config = dict(
    encoder_arch='vit',
    model='masked image model',
    dataset='Sentinel-2 satellite tiles (TerraMesh)',
    train_examples=72500,
    image_size=64,
    crop_scale_min=0.5,
    horizontal_flip=True,
    color_jitter=0.1,
    method='mae',
    mask_ratio=0.75,
    loss='mse',
    encoder_norm='layernorm',
    encoder_norm_position='pre',
    encoder_activation='relu',
    encoder_mlp_ratio=2,
    encoder_head_dim=64,
    encoder_fused_qkv=True,
    encoder_bias='all',
    encoder_qk_norm=False,
    encoder_layer_scale_init=0.1,
    encoder_parallel_block=False,
    encoder_inner_norm=False,
    encoder_moe='top_k',
    encoder_num_experts=8,
    encoder_moe_every=2,
    encoder_expert_mlp_ratio=0.25,
    encoder_experts_per_token=2,
    encoder_shared_expert=True,
    encoder_patch_size=[8, 8],
    encoder_layers=8,
    encoder_width=384,
    encoder_positions='rope',
    decoder_width=128,
    norm_pix_loss=True,
    decoder_layers=2,
    residual_init='scaled_by_depth',
    optimizer='soap',
    beta2=0.95,
    lr=0.0014,
    beta1=0.95,
    shampoo_beta=0.95,
    eps=1e-08,
    precondition_frequency=20,
    max_precond_dim=1024,
    one_sided=True,
    adamw_lr_other_params=0.00076,
    grad_clip=1.0,
    steps=8100,
    batch_size=128,
    epochs=14.3,
    lr_schedule='poly',
    final_lr_fraction=0,
    warmup_steps=1620,
    weight_decay=0.2,
    adamw_weight_decay_other_params=0,
)
Rows from block 2 of the encoder of a small masked image model, named by matrix and row number. Rows with one number belong to one neuron. Each number is 128 + 32 x the weight over its row's rms, rounded and kept within 0 to 255. All counts start at 0.
After each neuron's rows are labels from the 100 images, of 14976, where the neuron reaches its highest value: "strongest on" is what is common among them; "peak on" is the class under the peak. Only what is clearly more common there than usual is listed. The data: Sentinel-2 satellite tiles (TerraMesh). In brackets: how many of the 100.
# fc1: MLP up (encoder.blocks.2.mlp.fc1.weight, 768x384), inputs 128-255
# fc2: MLP down (encoder.blocks.2.mlp.fc2.weight, 384x768, transposed), outputs 128-255

fc1.588 [ 66 133 153 141 134 119 129 155 168 182 121 208 106 184 139 178 129  68 131 154 130 136 148 116 189  84 146  99 104 116 170 129 104 125 146 172  69 115  60 165 154 114 149 143 103  97 177 139 172 176 173  88 149  85 126 127 118 103 120 164 105  87 131 140 132 158  78 104 112 172 119 168 154  96 124 164 186 102 144 166 114  30 128  92 154 132 123 187 136 174 142 183 123 126  83 109 101 137  91 124 148  62 134  95 120  82 121 130 169 115 142 186 122 160  96 144 144 151 124  95 134  51  71 159 112  87 167 141]
fc2.588 [143 142 149 122  91 141 198 140 166  90 192 126 122  60 123 160  90 129 126  94 138  72  99 114  98 134 167 134 162 181 104 121 141 107 147 120 143 117 163 115 171 117 132 203 159  96 131  91 129 139 160 137 107  85 149 110 138  77 122 151 147 160 179 134 112 101 129 140 178 112 114 102 170 101 143 111 120 104 141 107 169 112 118 118  83 150 115 119  78 174 135 153 156 149 130  98  84  96 164  89  95 163 119  99 177 134 112 113  69  76 171 192 150 109 120 153 142 132  47 110  57  94  69  99 133 134 125  99]
strongest on: water (70); main land cover: water (43)
peak on: water (43); clouds (25)

fc1.315 [143 141 155 141 152 121 155 153 176  81 113 145 163 117 149  98 193 195 126 126 196 120 131  86 153 128 238 121 140  98  49 141 122 123 131  76 125 120 139 160 107 112 132 138 133 164 164 164 149 174 138 177 146 158 162 149 136  92 104  80 144 121 110 117 112 119 157 157 111  89 115 177 138 111 128 152 149 139 146 154 120 132 116 123 136 129 118 128 135  87 124 122  82 129 121 102 101  92 136 147 134 164 101 132  87 163 135 107 132  75 108  62 201 134 177  83  94 102 148 178  88 136  87 122 141 118 161 106]
fc2.315 [ 86 145  85 167 165 126 118 162 125 148 143  97 107 124 125  71 148  97 105 124  99 155 148 163 130 192 107 117 171  78 121 107 102  70 108  59  99 111 132 113 117 111 138 137 146  71 126  98 121 149 107 155 105 114  71 145  75 121 140 126 147 172 163 125 156 154 178 136  69 127  58 174 152 113 142  91 164 132 134 127 139 136 107 127  57 134 146 106 162 199 103 101 138 176 102 161 255 102  95 104 145 126 164 159 147 139  71 124  95 152 132  84 127  67 128 193 142 162 144 107 121  99  72 144 110 121 135 143]
strongest on: main land cover: rangeland (56)
peak on: rangeland (58)

fc1.62 [112 168 172  91 120 128 112  89 143 112 116 112 125 122 119 157 123 112 106 166 101  97 153 106  83 173  92 159 137 149 155 148 151 145 103 144 124 143 143 130 155 152 141 153  91 111 145  91  96  90 146 138 160 121 126 170 119  77 118 130 195 140 212  57 107 173 151 110 104 121 173 183 118 149 196 142 164 155 100 112 173  66  62 127 154  79 111 132 131 141 134 189 113 129 108 176  80 113 160  89 129 110 138 116  99 142 117 128  63 185 129 105 131 130 139 204 171 170 142 107 144 117 130 119  96 113 161 135]
fc2.62 [112 129 129 124 109 146 121 141 110 168 167 116 176  99  92 140 137 144 124 121 112 166 137  99 147 114 119 119 100 118 152 156 133 198 110 173 152 131 142 125 132 105 130  77 124 142 101 134 152  94 131 107 192 130 163 112 164 144  81  94 176  65 135 172  63  93 113 105 175 103  95 112 128  74 169  74  65 110 104  87 149  88  91 165 164 179 167 134 103 205 194 138  99  87 143 107 140  98 153  92 134  99 151 146 126 135 176 170 160  90  97 108 160 135 122 106  91  36 172 163 121 106 103 157 167  88 106 102]
strongest on: water (82); main land cover: water (63)
peak on: water (61)

fc1.671 [147  96 168 164 131 150 135 118  94 154 125 119 126 139 151 171 158 112 116 126  89 158 107 132  91 115  94  75 157 158 198 141 143  86  58 143 163 177 170 126 127 165 138 115  98 136 120 132 126 114  84  97 130 151 131 172 155  76 133 141  77 136 179  80 124  81  98  90 133 121 136 140 129 100 126 114 103 173 105 153 136 163 116 115 116 151 139 148 139 134 166 120 180 161 109  94 117 131  82 201 128 103  97 141 156 114 108 163 181 119  86 144  95 154  88 190 130 131 189 137 208  69 105 147 115 132  64 123]
fc2.671 [ 84 127  90 120 125 116 142 141 146 110 149 100 101 173 135 114 150  92  48 111 164 125 109 151 140 103 163 141 110 135 103 128 138 160 136 131 113 140 147  94 162 135 152 158  78 132 142 137 129  88 142 144 123  91 107  67  43 137 158  52  44  77 101 190 122 148  97 115  96 120 113 104 129 120 103  86 111 132 117 152 145  74 196 109 104 152  79 160 120  89 133  86 132 164 127  85 243 105 116 131 150 127 187 126 134 133 133 120 141 134 144 104 160 117 125 153 177 140 117 178 102 162 154 148 131 127 133 150]
strongest on: snow or ice (56); main land cover: snow or ice (46)
peak on: snow or ice (45)

fc1.460 [ 80 106 129 109 127 127 142 172 135 145 121 139 118 146 156 163 120 141  77 151  78 130 101 206  47  95  84  62 119 156 136 134 134 141 113 127 123 146 167 114  86  91 104 148 141 151 151 113 108 101  16  79 155  77 133 115 121 159 112 156  89 176 136 117 203 122 114 109 149 126 128 149 172 129 114 103 149 142 105 105 132 118 104 141 100 120 139 173 126 147 127 161 174 159 135 118 117 150 141  87 126 139  91 101 127 130 139 143 130 147  82 145  74 106 165 193 149  94 175 111 141 103  96  76 129 177 106 215]
fc2.460 [147 122 164 113  88 140  52 138 138 121  90  83 123 144 161 151  83 109 145 132 179 150 135  91 146  87 100 107  81 156 151  39 105 129 154 131 139 168 126 114 184 156 158 139  77 153 151 158 130 130  84 161 120 110 104  95 148 163 142  99  58  80 177 148 134 106 133 165  75 147 105  96 120 131 130  79 153 126 117 172 119  75 179 108 159 125 102 133 133  81 135 118 105 124 157 131 193  76 142 136 136 106  75 152  99 123 150 121 112 111 134 118 113 157 104 104 140 181  83 119 142 116  95 156  78  77 151 127]
strongest on: snow or ice (96); main land cover: snow or ice (95)
peak on: snow or ice (88)

fc1.454 [ 69 151 136 119 111 115 157 165  96 108 116 135 147 152 100 128 112  80 224 100 158 122 109 130 168 227 186 118  99  83 100 107 134 170 144  91 145 112 132 103 111 112 158  98 158  74 201 165 165 155 131 129 184 112  86 102 113 132  82  85 129 155 102  88  50 119 129 156 185 121 139 141 129 187 117 119 189 147 116 164 138  85 117 123 109  64 111 152 151 120 170 135 194 150 120 112 110 147 140 183  91 111 105  87 104 119 147 150 102 175 151  98 161 106 124  74  94 121 147 110 122 128 147 152 130 130 127 158]
fc2.454 [ 88 171  86 131 115 171 133 102  67 162 136 116 181 146 213 147  92 184 126  86 204  56 159 120 121 116 177 163 124 113 115 118  91 168  82 128 110 115 126 112  29 146 156 108 152  61 121 130 125 163 150 140 186  74  68 107 147 114 182 172 110 158 152 136 149 132  99 176 141 132  73 131 157 161 195 118 160 163 126 169 114 125  77  65  92 126 122 119 135 102  95 130 121  96 124 139 136  79 146  92  75 119  97 170 150  95 157 103 137  54 159 105  60 132 108 152 122 119  90 125 145 168 142 108 154  96  95 134]
strongest on: water (76); main land cover: water (58)
peak on: water (51)

fc1.531 [ 57 183  84 180 137 106  76 145 186 127 106 105 114 129 139 133 156  92 131 105 176 100 125 106 212 118 153 113 163 104 139  80  83 169 119 125  95  80 148 160 133 106 125  94 114 115 185  95 116 115 144 111  83 153 153  34  72 165 122 114 119 135 161 149  89 125 142  74 145 192 134 201 141  98 137 115 121 195 109 199 123  56 165 144 134 153 128 154 145 134 157 136 142 107 138 142 139 157  36 170 101 128 186 128 213  81 149 159 172 101 121 123 150 171 124 157 147  87 156  52 124  95 134  67 122 162 151 158]
fc2.531 [107 164 160 127 161 147 161 129  96 165 138 134 135 114 109 106  76 124 128 133 169  98 174 125  90 122 140 130 111 124 172 131 135  74 131 150  96 154  70 119 137 115 149 128 150  62 126  51 128 163 137 115  85  15 115 202 137 130 134 182 148 141 188  91 135 144 137 162 163 108  88 104 162 181 176 156 181 127 122 150 163  99 119  79 115 124 161 107 111 125 101 138 181 125 101 128 180 110 207  89 117  94 146 132 113  93  80 123 137  65 127 132 135 113 137 181 143 102  80 174  68 104 140 134 123 114 161 161]
strongest on: main land cover: rangeland (51)
peak on: rangeland (52)

fc1.33 [135 103 165 123 142 122 112 115 163 115 125 171 124  99 112 136 155  70 170 113 109 145 133 139 193 159 195 114  87 163 135 122 129 118 129 197  96  88 172 148 129 130 163 137 148  94 133 148 158 150  79 111 136  52 132 125 100  97 117 136 152 112 156 132 125  81 159 107 109 101 100 109 138 123 155  66 146 125 147 124 143  60 161 116 140 151  76 143 133 178 154 114 163 114 143  61 134  85 106 157 135 114 115 114  71 130 129 124 129 145 130 171  86 164 124 174 119 155 119 133 148  73 107 199  70  48 191 128]
fc2.33 [159 138  93 167 115 217 100 121 157  36 167  89 157  62 142 186 122 118 156 134 135 152  73 149 166  97 150 166 102 103 105 106  72 120  95 147 220 119 193 101 116 170 187 166 140 136  96 159  96 116 185 110 146 180 142 115 106 117 111 125 118 101  90 160 137  89 149 136 149 121 118 147 123 130 110 140 108 109 152 114 125  71 165  82 122 125  95 124 162 149 123 167 147 159 128 129  99 103 102 153  99 100 175 180  90 133 140 110  99 110 155 191 124 171 133 166 131  84 125 100 137 166 159 106 110 126  94 104]
strongest on: water (77); main land cover: water (55); clouds (45)
peak on: water (57)

fc1.110 [130 155 111 145 119 105 165 113 183  94 155 147 168 176  85 141 126 191  90 150 131 107  80  77 136 162 132 129 209  95  75 138  96  97 168  73 114 168 138 174 135  56 135 127  96 103 149 104 100 121 141 194 154 117 125 166 159 183 118 106 171 123 147 132 138 179 163 151 115  82 157 171 189 111 138  90 125 154 118 118 122 138 108 157 127 124 110 121 134 115 105 134  88 127 119 110  87 103 151 144 172 147 114 111 128 130 109 130 146 120 169  91 152 140  85 117 145 123 158  97  95 160 195 101 137  87 111 117]
fc2.110 [133 175 122 131 147 154 149 158 144 155 154 112 152 168 113  89 118 102 179 155 165  85 109 147 132 128  97 143 107  95 176  93 120  89 120 153 161 142 121 103 149 150 117 123 150 145 110  83  97 193 147  98  93  60 159 108 191 119 173 171 155 195 176  90 159 119  96 109  99 130  92 139 119 178  82 110 145 124 137  79 119 140 167 125  91 133 168 120 180 223 114 132 113 182 123 171 255 135 169  90 174 121 131 172 172  97  87 193 140 131 109 198 177  91 128 129 131 135  91 126  96 115  95 132  85 141 162 119]
strongest on: main land cover: rangeland (55)
peak on: rangeland (59)

fc1.415 [145 120 179 116 153 155 141 104 105 124 100 151 106 162 133 135 151 131 147 112  89 100 165 158  97 153  17 149 118 106 143 109 155  65  95 146  84 134 145 152 128 164 122 138 109  78 145 125 118 114  91  70 107 159 118 145 150 122 136  87 137 121 172  53 170 167 167 111 119 141  77 177 164 136 168  91 138 170  85 143 154 132  84 103 116 114 148 120  85 105 100 165 164 155  84 138 182 150 156 152 181 112 138 141 141 150 133 116 117 202 150 117 121 122 138 193 104 136 156 105 136  71 132  83 127 150 137 185]
fc2.415 [152 137  95 132  99 120 116  96 113 110 145 117 189 126 123 169 127 124  96 167 162 140 138 100 145  62 118 116  87 132 108 124 130 198 129 143 141 159 158  95 146  89 114 168 116 183 133 180 100  86 100  95 178 151 120  98 139 165 110 120  77  80 123 127 153 118 173 160 118 170 147  86 186 133 116 105 113 121 131 163 130  69 131 129 121 142 135 149 128 131 116 139 105 135 202  93 233  83 105 158 148 125 150 152 136 143 131 158 139 133 119 108 129 115 111 123 137 134 102 181 141 113 122 179 166 129 157  89]
strongest on: water (92); main land cover: water (83)
peak on: water (81)