Weights of a small masked image model.
Model: 10.2M parameters, 64-pixel images, encoder arch vit, encoder norm layernorm, encoder moe top_k, encoder num experts 8, encoder layers 8, encoder width 384, decoder width 128, decoder layers 2.
Training: soap at rate 0.0014, 8100 steps, batches of 128.
Data: trained on Sentinel-2 satellite tiles (TerraMesh), 72500 training examples, 14.3 epochs.
Rows from block 2 of the encoder of a small masked image model, named by matrix and row number. Rows with one number belong to one neuron. Each number is 128 + 24 x the weight over its row's rms, rounded and kept within 0 to 255. All counts start at 0. Numbers have three digits each. After the name is the row's rms in percent of the matrix's.
After each neuron's rows are labels from the 100 images, of 14976, where the neuron reaches its highest value: "strongest on" is what is common among them. Only what is clearly more common there than usual is listed. The data: Sentinel-2 satellite tiles (TerraMesh).
# fc1: MLP up (encoder.blocks.2.mlp.fc1.weight, 768x384), inputs 128-255
# fc2: MLP down (encoder.blocks.2.mlp.fc2.weight, 384x768, transposed), outputs 128-255

fc1.641 112:091151098115088145103142106138142138124125118100143168177128114140139173161100127138113115072085124105120120128076169103118110171130127132170167113115092123177135156128102136128152113113139111127101140123107150169112151155148120103138137119119142094147092094119148128118110090149136129132105161097141121144115109129160128126145156133085094087123131062104134128127108174112124152102138
fc2.641 127:128116123154117183155131104104106104121077113118076130148102117116117126131184165165141080143095115148095139086113120095076117118144094168142111080136173121159116127108131126170111115172129132135142137148162173126104140161153112120119112129115145108108101151150126119125108084114144132137075145141144093171126162112124128158142158142130109140118135090115108141145147142113124093124129
strongest on: water; main land cover: water

fc1.484 091:150146094114158108146167114114147108140129137150119119121117125142109076155138105119142151163120140111143127120135124113114071157130160150136132126166106126154179087141152111145098091146116121100107146136092128119133133129130130107124155129150094118093125164099117129151137085095161080136108134126131096174135136087144123112122126123150144112146127105144102137189153123186096160140160
fc2.484 103:107145130112143126075172180108090144156134137066118144132150112144142152124093119104124119135152106130128174116142136149125113107138114141171123075109099127076131144197134172105124130141120099109156120166175110161141104152080129110137135147149099147124131119125104131158129170083128138135112122117121151113151122108128133138101126142113081115123135165096165114114101123132153150129128
strongest on: snow or ice; main land cover: snow or ice

fc1.112 113:113087145151106152124125111150140145139098133128138164112121125139122128095138118138139124153142128086135101133146144106130158143116152119126159155096145091140180096138136118139099117112110130137128103180099164122149106158155130120125088102144160137160100118096140095109123094161103119139121115135114128169150176184148135147154126141089177134135159129146110100116151123148106080132122
fc2.112 120:164124149173089132129179108159132144115141132144113107120125137125144103068114149128155102094105136100133143098114160127124146128115131137098145149139135124103124151124103155076185129125159134094116143123176118171116097094084149132097116114172174162145095119147133136142132100126091119123144171099171145135122139095074125134124078104162080146123077115146131144137105143117141122130173
strongest on: clouds; main land cover: trees

fc1.443 099:112132145099155110122140140110105118106115138112149170154091130144122132111097126113085117106113154135094110122129184120143110153099107142154149096108102160130158151103116151085108130147142119096069132126152132184112124174121093117104159152124120099110097154098104146126115064151135129124090118150137111137118130078107181151146135087132112095068106111101167138159127143187109183132116
fc2.443 117:117174103121146158127157126143066126112107096121111147108123120143141163132149143100153104112114142123109133119162133121116166118128148093143143116118146152149127093136159141135128135121120119102125140125148178130129153123101072173107137125137079112094111113101095150160127094090111087142098145121166131180136136120131146130159061173153148143127112119132112127124119153114110104172134
strongest on: main land cover: water; main land cover: snow or ice

fc1.327 106:151086152149137104125150134130146162153130158116106086143104130139136110077139107129143144123114128107132117159117135141097116133092142149153174116128097120152100124134107128145136131081123114127095134100111122129119133159153163113100119166155109122126098159120125202085118141130130123140105154110169170117138108113134157125112156160163080106130175099136146103162143127112111131149120
fc2.327 109:153120098148130096117176090120173112150129109152138148116106142115125134145116138130128094120132126118171127102112141117096104090096106144122120124122156133108140171133113129097134135168098132109151126079162103128104164195106108147128090095086176102132177140132126130095119111150112152148132089093133153101126115108095115155158160127122138112116115098083128153126135107140130147130135
strongest on: main land cover: crops

fc1.644 090:169134150162125093121122111120101128184104126169130077140077119122121118140149148122118130158140168121144128136112104148113108140138186112109146152125121105150117143122143109122137106106132138113113125146135124114115101171163095131152135135140129126114131104095107127139129147128107107108097107120123131134116106117125138140103130151138137128125180132092112122136121113122138089163160
fc2.644 100:120135086125119185085111165127132136152115110149119123133131144145108130160106149123087110140115088097133133164106148100108133137116125086116151131159123130123146109112107117118146108093139145114118116138130110091157131098131141136137125130123083140090120103094143131156120139124147155094173149126136156123083181116107128102096129114146107124123118118145106141152190128090129102105139
strongest on: clouds

fc1.401 114:140137123147104117141140113107152075113150124116146115151132156137157135087123167122122105106138098142144111122104113129083133155125130115150110154128099121121126088160106143105131119101080129134152116119122112102114148113152176126099054117127113119150041139114114176115097176170151138144086139143121096099082109100130131129094078121043152119098097147098124165114157150163061108128140
fc2.401 120:091157127126129149100136125140138072088139181122112148127128105153160103131155097098130106122137072096126110120090143136115176149129112119125123135142154140143128105155114131118143125133120103120155122140091129083137120074146144182130117124144145125117076165127105141154114128137175120173098112100117124125086139113153157103139083108116166141150181128120138135124157125158125133125117
strongest on: main land cover: water; main land cover: snow or ice

fc1.688 109:160156141120103103146132067143144130100142134131097113134152158092116130125097126125118143130110118154102116137114176138083090118094125145153116130114089141143092132092078171170124127133053124186143138123140070142171168143136098106139112094117148112106146149153123148102137170103115153140102153187099159096105113075092143124084116128132174098150111176116128127133154164137146117113122
fc2.688 120:129103117159166143132154115140102115121157157134116061110137135145111119127112142092089145072123111139132078101130131125098094124101096128137154109139128158134096139134169142070122146099135130166139121113133080106126170139120133159101160109120128108151143132158119149080135160149127148149126106152063124133128083106124144123103145138151150146143098186134132142125142158177163116143104
strongest on: water; main land cover: water

fc1.81 090:127199116142121107105099132115107121130095150152150138126103122102113140138179137100122101108151141158100150157086090124123111150118107111091130149118147149184175152144150100143121137101144102116106147132144139117108122168157144116157132134140115098090116166105117113149115118151133171119083145115130123137104092133111125125083133116098126100138169091140169151157105110154104112087140
fc2.81 105:141115139126087149099152163137101124126115118164148120087124141158155146126090122100111077140077135149094154105124077116109087116115152108151144134092133121158158113120144142129132122150136137106083118137134137114130091118153142172127111123134126125116112110141129152174140101144129148102153139120085156107120126140098126102123072133118116087131089107139128167146165113137121082115067
strongest on: water; snow or ice; main land cover: water

fc1.530 125:072112141165076159100153097161125118115119156154150176142170130140111160153119126183121154172149110113102108153153127141145139124132116121188140136125128087122119125157113073132088128149146123137135095131128118109131102135143101118097110110133160114148075114112157096116112138129065094109131129183112111093157175142128114137134128114127158145139159126135116133146129096152115120118126
fc2.530 130:163140120159082122147142136145131124084133107133088103121120087145106121083130120104157130100125132171137159073109152159134128139142137145090115120149133169090141164120120173151171137130155161107127123133147145169116109082078109162121111087156144176122126111146122115137158104110114144145125136134170142138076124130107121113136121137149116141112092134119172108131078120116163107125106
strongest on: snow or ice; main land cover: snow or ice

fc1.78 098:080128155148145095167138143169117099109175130129149138096127160144118129165149165101136132125120131123127120141099112170109130114113147117165126108113127082127144127112114188122121143125069182090133147101181142127125141130126157118173159154125087134155097112127120164163100123135144111167104127091120127141125137164134153161170129129145159115078130125129119059127167151129166184147113
fc2.78 109:110106145124137114099133115131133133103156115079125139138120116104139121140187188088135166142125100095116162071104100127096110116175109144114094113149142104114096110148114143178144142154146155113152153133164093106087159131138133107137136136134163152102131112149093145146086149089122085104131136112129123098098136129077100145116148160155120139116117167141119178155167120127110126124137
strongest on: main land cover: water

fc1.100 091:104171124130129085122109098123152148140120120133157083138101132136134113167159150100156133157154137131132164149131112112123125126136149111155169106161129146129105126133123115100134117114120152098115168130171154087158134099154099172134154141171102123119120126113161134127104150157104138095102133118156124102125112117100155164091109130146116138131128136113107138153074151127118065151128
fc2.100 100:162148113110117175087100145066132107185072118175129117152104132140104148155130149145098127121121113109120121157136158129113137144139157106124134135132134121103121113105151148124103107126169147104101152166134129130144111112109128091116136134116102150081134088103104117153107157092140148122147147157099117136127142139105098085084164156158114124145140124124152098124176084115135099130102
strongest on: clouds

fc1.694 092:105121103126131117119123185104167124144133146159097103153128142148131163111145117133109122096097139093171107136138114134154120134116139095162147110133116121124104151098130158123117130101160138123122137139115169146100126150070094115095162163148126137094128132102128158129071102118130111089088144124116161116142100142134197124135098103144135118131140123150117112143131133126145118143133
fc2.694 117:131121069139125093131158113125100140121102091108109140134143142135146121134166138073114151101083171074088141129104141138151152111125159136140139142105136173088129165126141122144078148116141105139124130115117137141121129124114147136125137116137145130104106124129129135123131117150088037115122114144117148147116145118074115141152115207148132120136117135143110147128119157114095116184122
strongest on: water; snow or ice; main land cover: water

fc1.120 086:134145109102121124166155138140146110143134149111144091176151139104147095175138119124107118123128116160149149159111114110125124152098146106144173127150117141180158151119117116136136126150150091132131159097117140124159127133147114134141163111147103157143133137127159095156145115131150082087148153139168134156111133126168100116149111157081063131161154144123131139171122131116068132117135
fc2.120 087:133119158152155152122113102118112125105129100116090132151134129144110121082125126184177103173134122104083157138155092134116135143130109149138117095164156128081086108181144120114127099166135127136127153151129105148141107107125142141141138136148118133099111101086129116142105125123133159146170150133087087158159078166145124103112142138128135097128103121132149104111123091102136082133157
strongest on: snow or ice; main land cover: snow or ice

fc1.398 086:153120108126120078112145106135153149151145134186108101114099170124087137139109134111114136156123131104188100168129185145157106145133143149126129117123137149099139149076109149133120187081148110150148172119117139165120080112113130095121119143113129149146144104120125108076129106137125138096091154124156167163133145158111129123123115070133142153140120136140137149154156135115138117157187
fc2.398 119:152138159128080120155164146150107146144106094137121133119118132158124141143114139124118114106133164096139142130130165162151129138143114125126114114150197148096105120110142138126130115079143164149136151102121128141153088075087123123103168126134128132163130079097147108121144091141120074151114149099102153134177114178120142152150100115199148133104118125157105109116142123117104098150160
strongest on: water; main land cover: water

fc1.149 112:104091186162123164130129117121099169119164165135140128112121116117103125130149120073080109117123158135078145138113104117130134147121133122164154151128096121140113084136136139111129121123143182085116153153169130144097164168107117171120146120107123114100100064110116151155156104138113124131097141111173089173086182126130118114146130140166156122088082139135124131124121172141103120140160
fc2.149 124:080146146116128117104130114097074151149100129140117128164101122114117146135092113103097161150134124100081131122086112113116158148130096143104113118147112147130188120116134102133143112125127124144137161159171175110087181164159125124170167120154109140130114139095099137147128123113107127137125124093131077138107146154123110124151158137143092139119122161159156113127116143165130084120146
strongest on: water; main land cover: water; flooded vegetation

fc1.23 076:102125152117138085108124116137189119122101140130126114111118151163121126144093161103121153174111134108118196137142144129128067154087142105155142148145145116127112161098139138092143126132122130109128141138123160134154147153146147155120116162096129122099132142128165139111180118174122112146086181138150119154135102085101158150106098101189110129119096117140124159160078089150114127146155
fc2.23 100:124173119123147146129134117103117114154110104157137130142099149131145137163106143137156130149132142106084114163150146118119182137128158102098118139116159158116139106118130168122117103124120116118125146142114128101132114103091116121060152095134075131087104124078096139134123107056119106142141157148129118135166101134151111094126125161159113117116134112116137070099119085134160117168162
strongest on: clouds

fc1.329 105:150111144114159124099109095141143152080139122089098069110126132131161175117111119118124153134145081127116152155150117119139124156100103115123155120103109164127150096128110139112134094073100110135164093142105137105085173134138148148113097105124127151106113144162169178158128197153141153173105158137123129121110099100120146141113098164117160106128122167104125107117121161156110126129142
fc2.329 123:092109155096103106140118141116154115103132143141143127171152099152128087095156087143138128097154131121114094125151153126132143130131114138152128120105166140128117142154126109140081149104136098118156113105132121136100111150150145109148105155123112116175126145149096136137112082146166114127122152147074129137156115098147171105125111137104190124154149054098154143096144127160130139155134
strongest on: water; main land cover: water

fc1.572 111:143146144119096099153164145144137106145140105093112082133128146123137138094118138124163110069135105094163105130100107120108121126096145149143127109117126113151160128140124150158144131103126099157130133094149104074125177114128117147141085109136118135130134150123100151081127154150151099137119169146115142080111104091127145113124123148083083132158142123103146130143099132138123138138131
fc2.572 113:143063142187131128118127120149143084143110134123083127132121119167158114129114129106119096088147108134155122106130102100139110125107072135105137148162137108161111124125151115092127109132122141115124114116100136084138138130123122171083105098099121146084152167148113136081155096117137130124114099119118128106109133106157126106115180123122133183116124151099136131184136128164130134178178
strongest on: main land cover: crops

fc1.115 094:153121177130117128117108124162121165143119151163120122133079111149157075105158100140102138116135095141097162112125141112129165123133088105102152119161127104127127145128174099122143123140164117154148177135098117145102151153127126135166128102091155093128163129130128147083148153114099125155094154088145159138121157087108130133108162165129128113113165099140118098115099124109127115129162
fc2.115 106:133126131137083106144133130118128061140132158154150126170144121104129159110133144155142140153134156163124120114139180110126105117117099121131122103096127134128163145119083124108139121090128159128125121130125092143128155157105143113118137101146145083083129123154162149110155106139112137129105105127137147137156149145117109175145099103083160166146104152103124117137152113121106104082090
strongest on: main land cover: crops; main land cover: water

fc1.682 122:152149130139155125177144097132142171145122139120133138091128146115130117108116140106159190164119150126132134144191124092120116112130113144099133130128155136122090083131087108140163104131111145095129136092128136152130152122150121123131116112173161132110162135138134142118117162100138104095086158135081164072118090116159151144116123155171103080139139132146142114127101153133132119127109
fc2.682 128:147106169091119120128148124131137145122175124124092081134121120132127121101099118091134111106167119145156122081154112084079106112166092157137082185120130162103151143119102097099100155136101142121120156141113102113114129152152138153140123139100092118126203124122125131087157139139097113120115129139073126120150096137123154112104168106118162125151138124152104125119124146136137147137117
strongest on: snow or ice; main land cover: snow or ice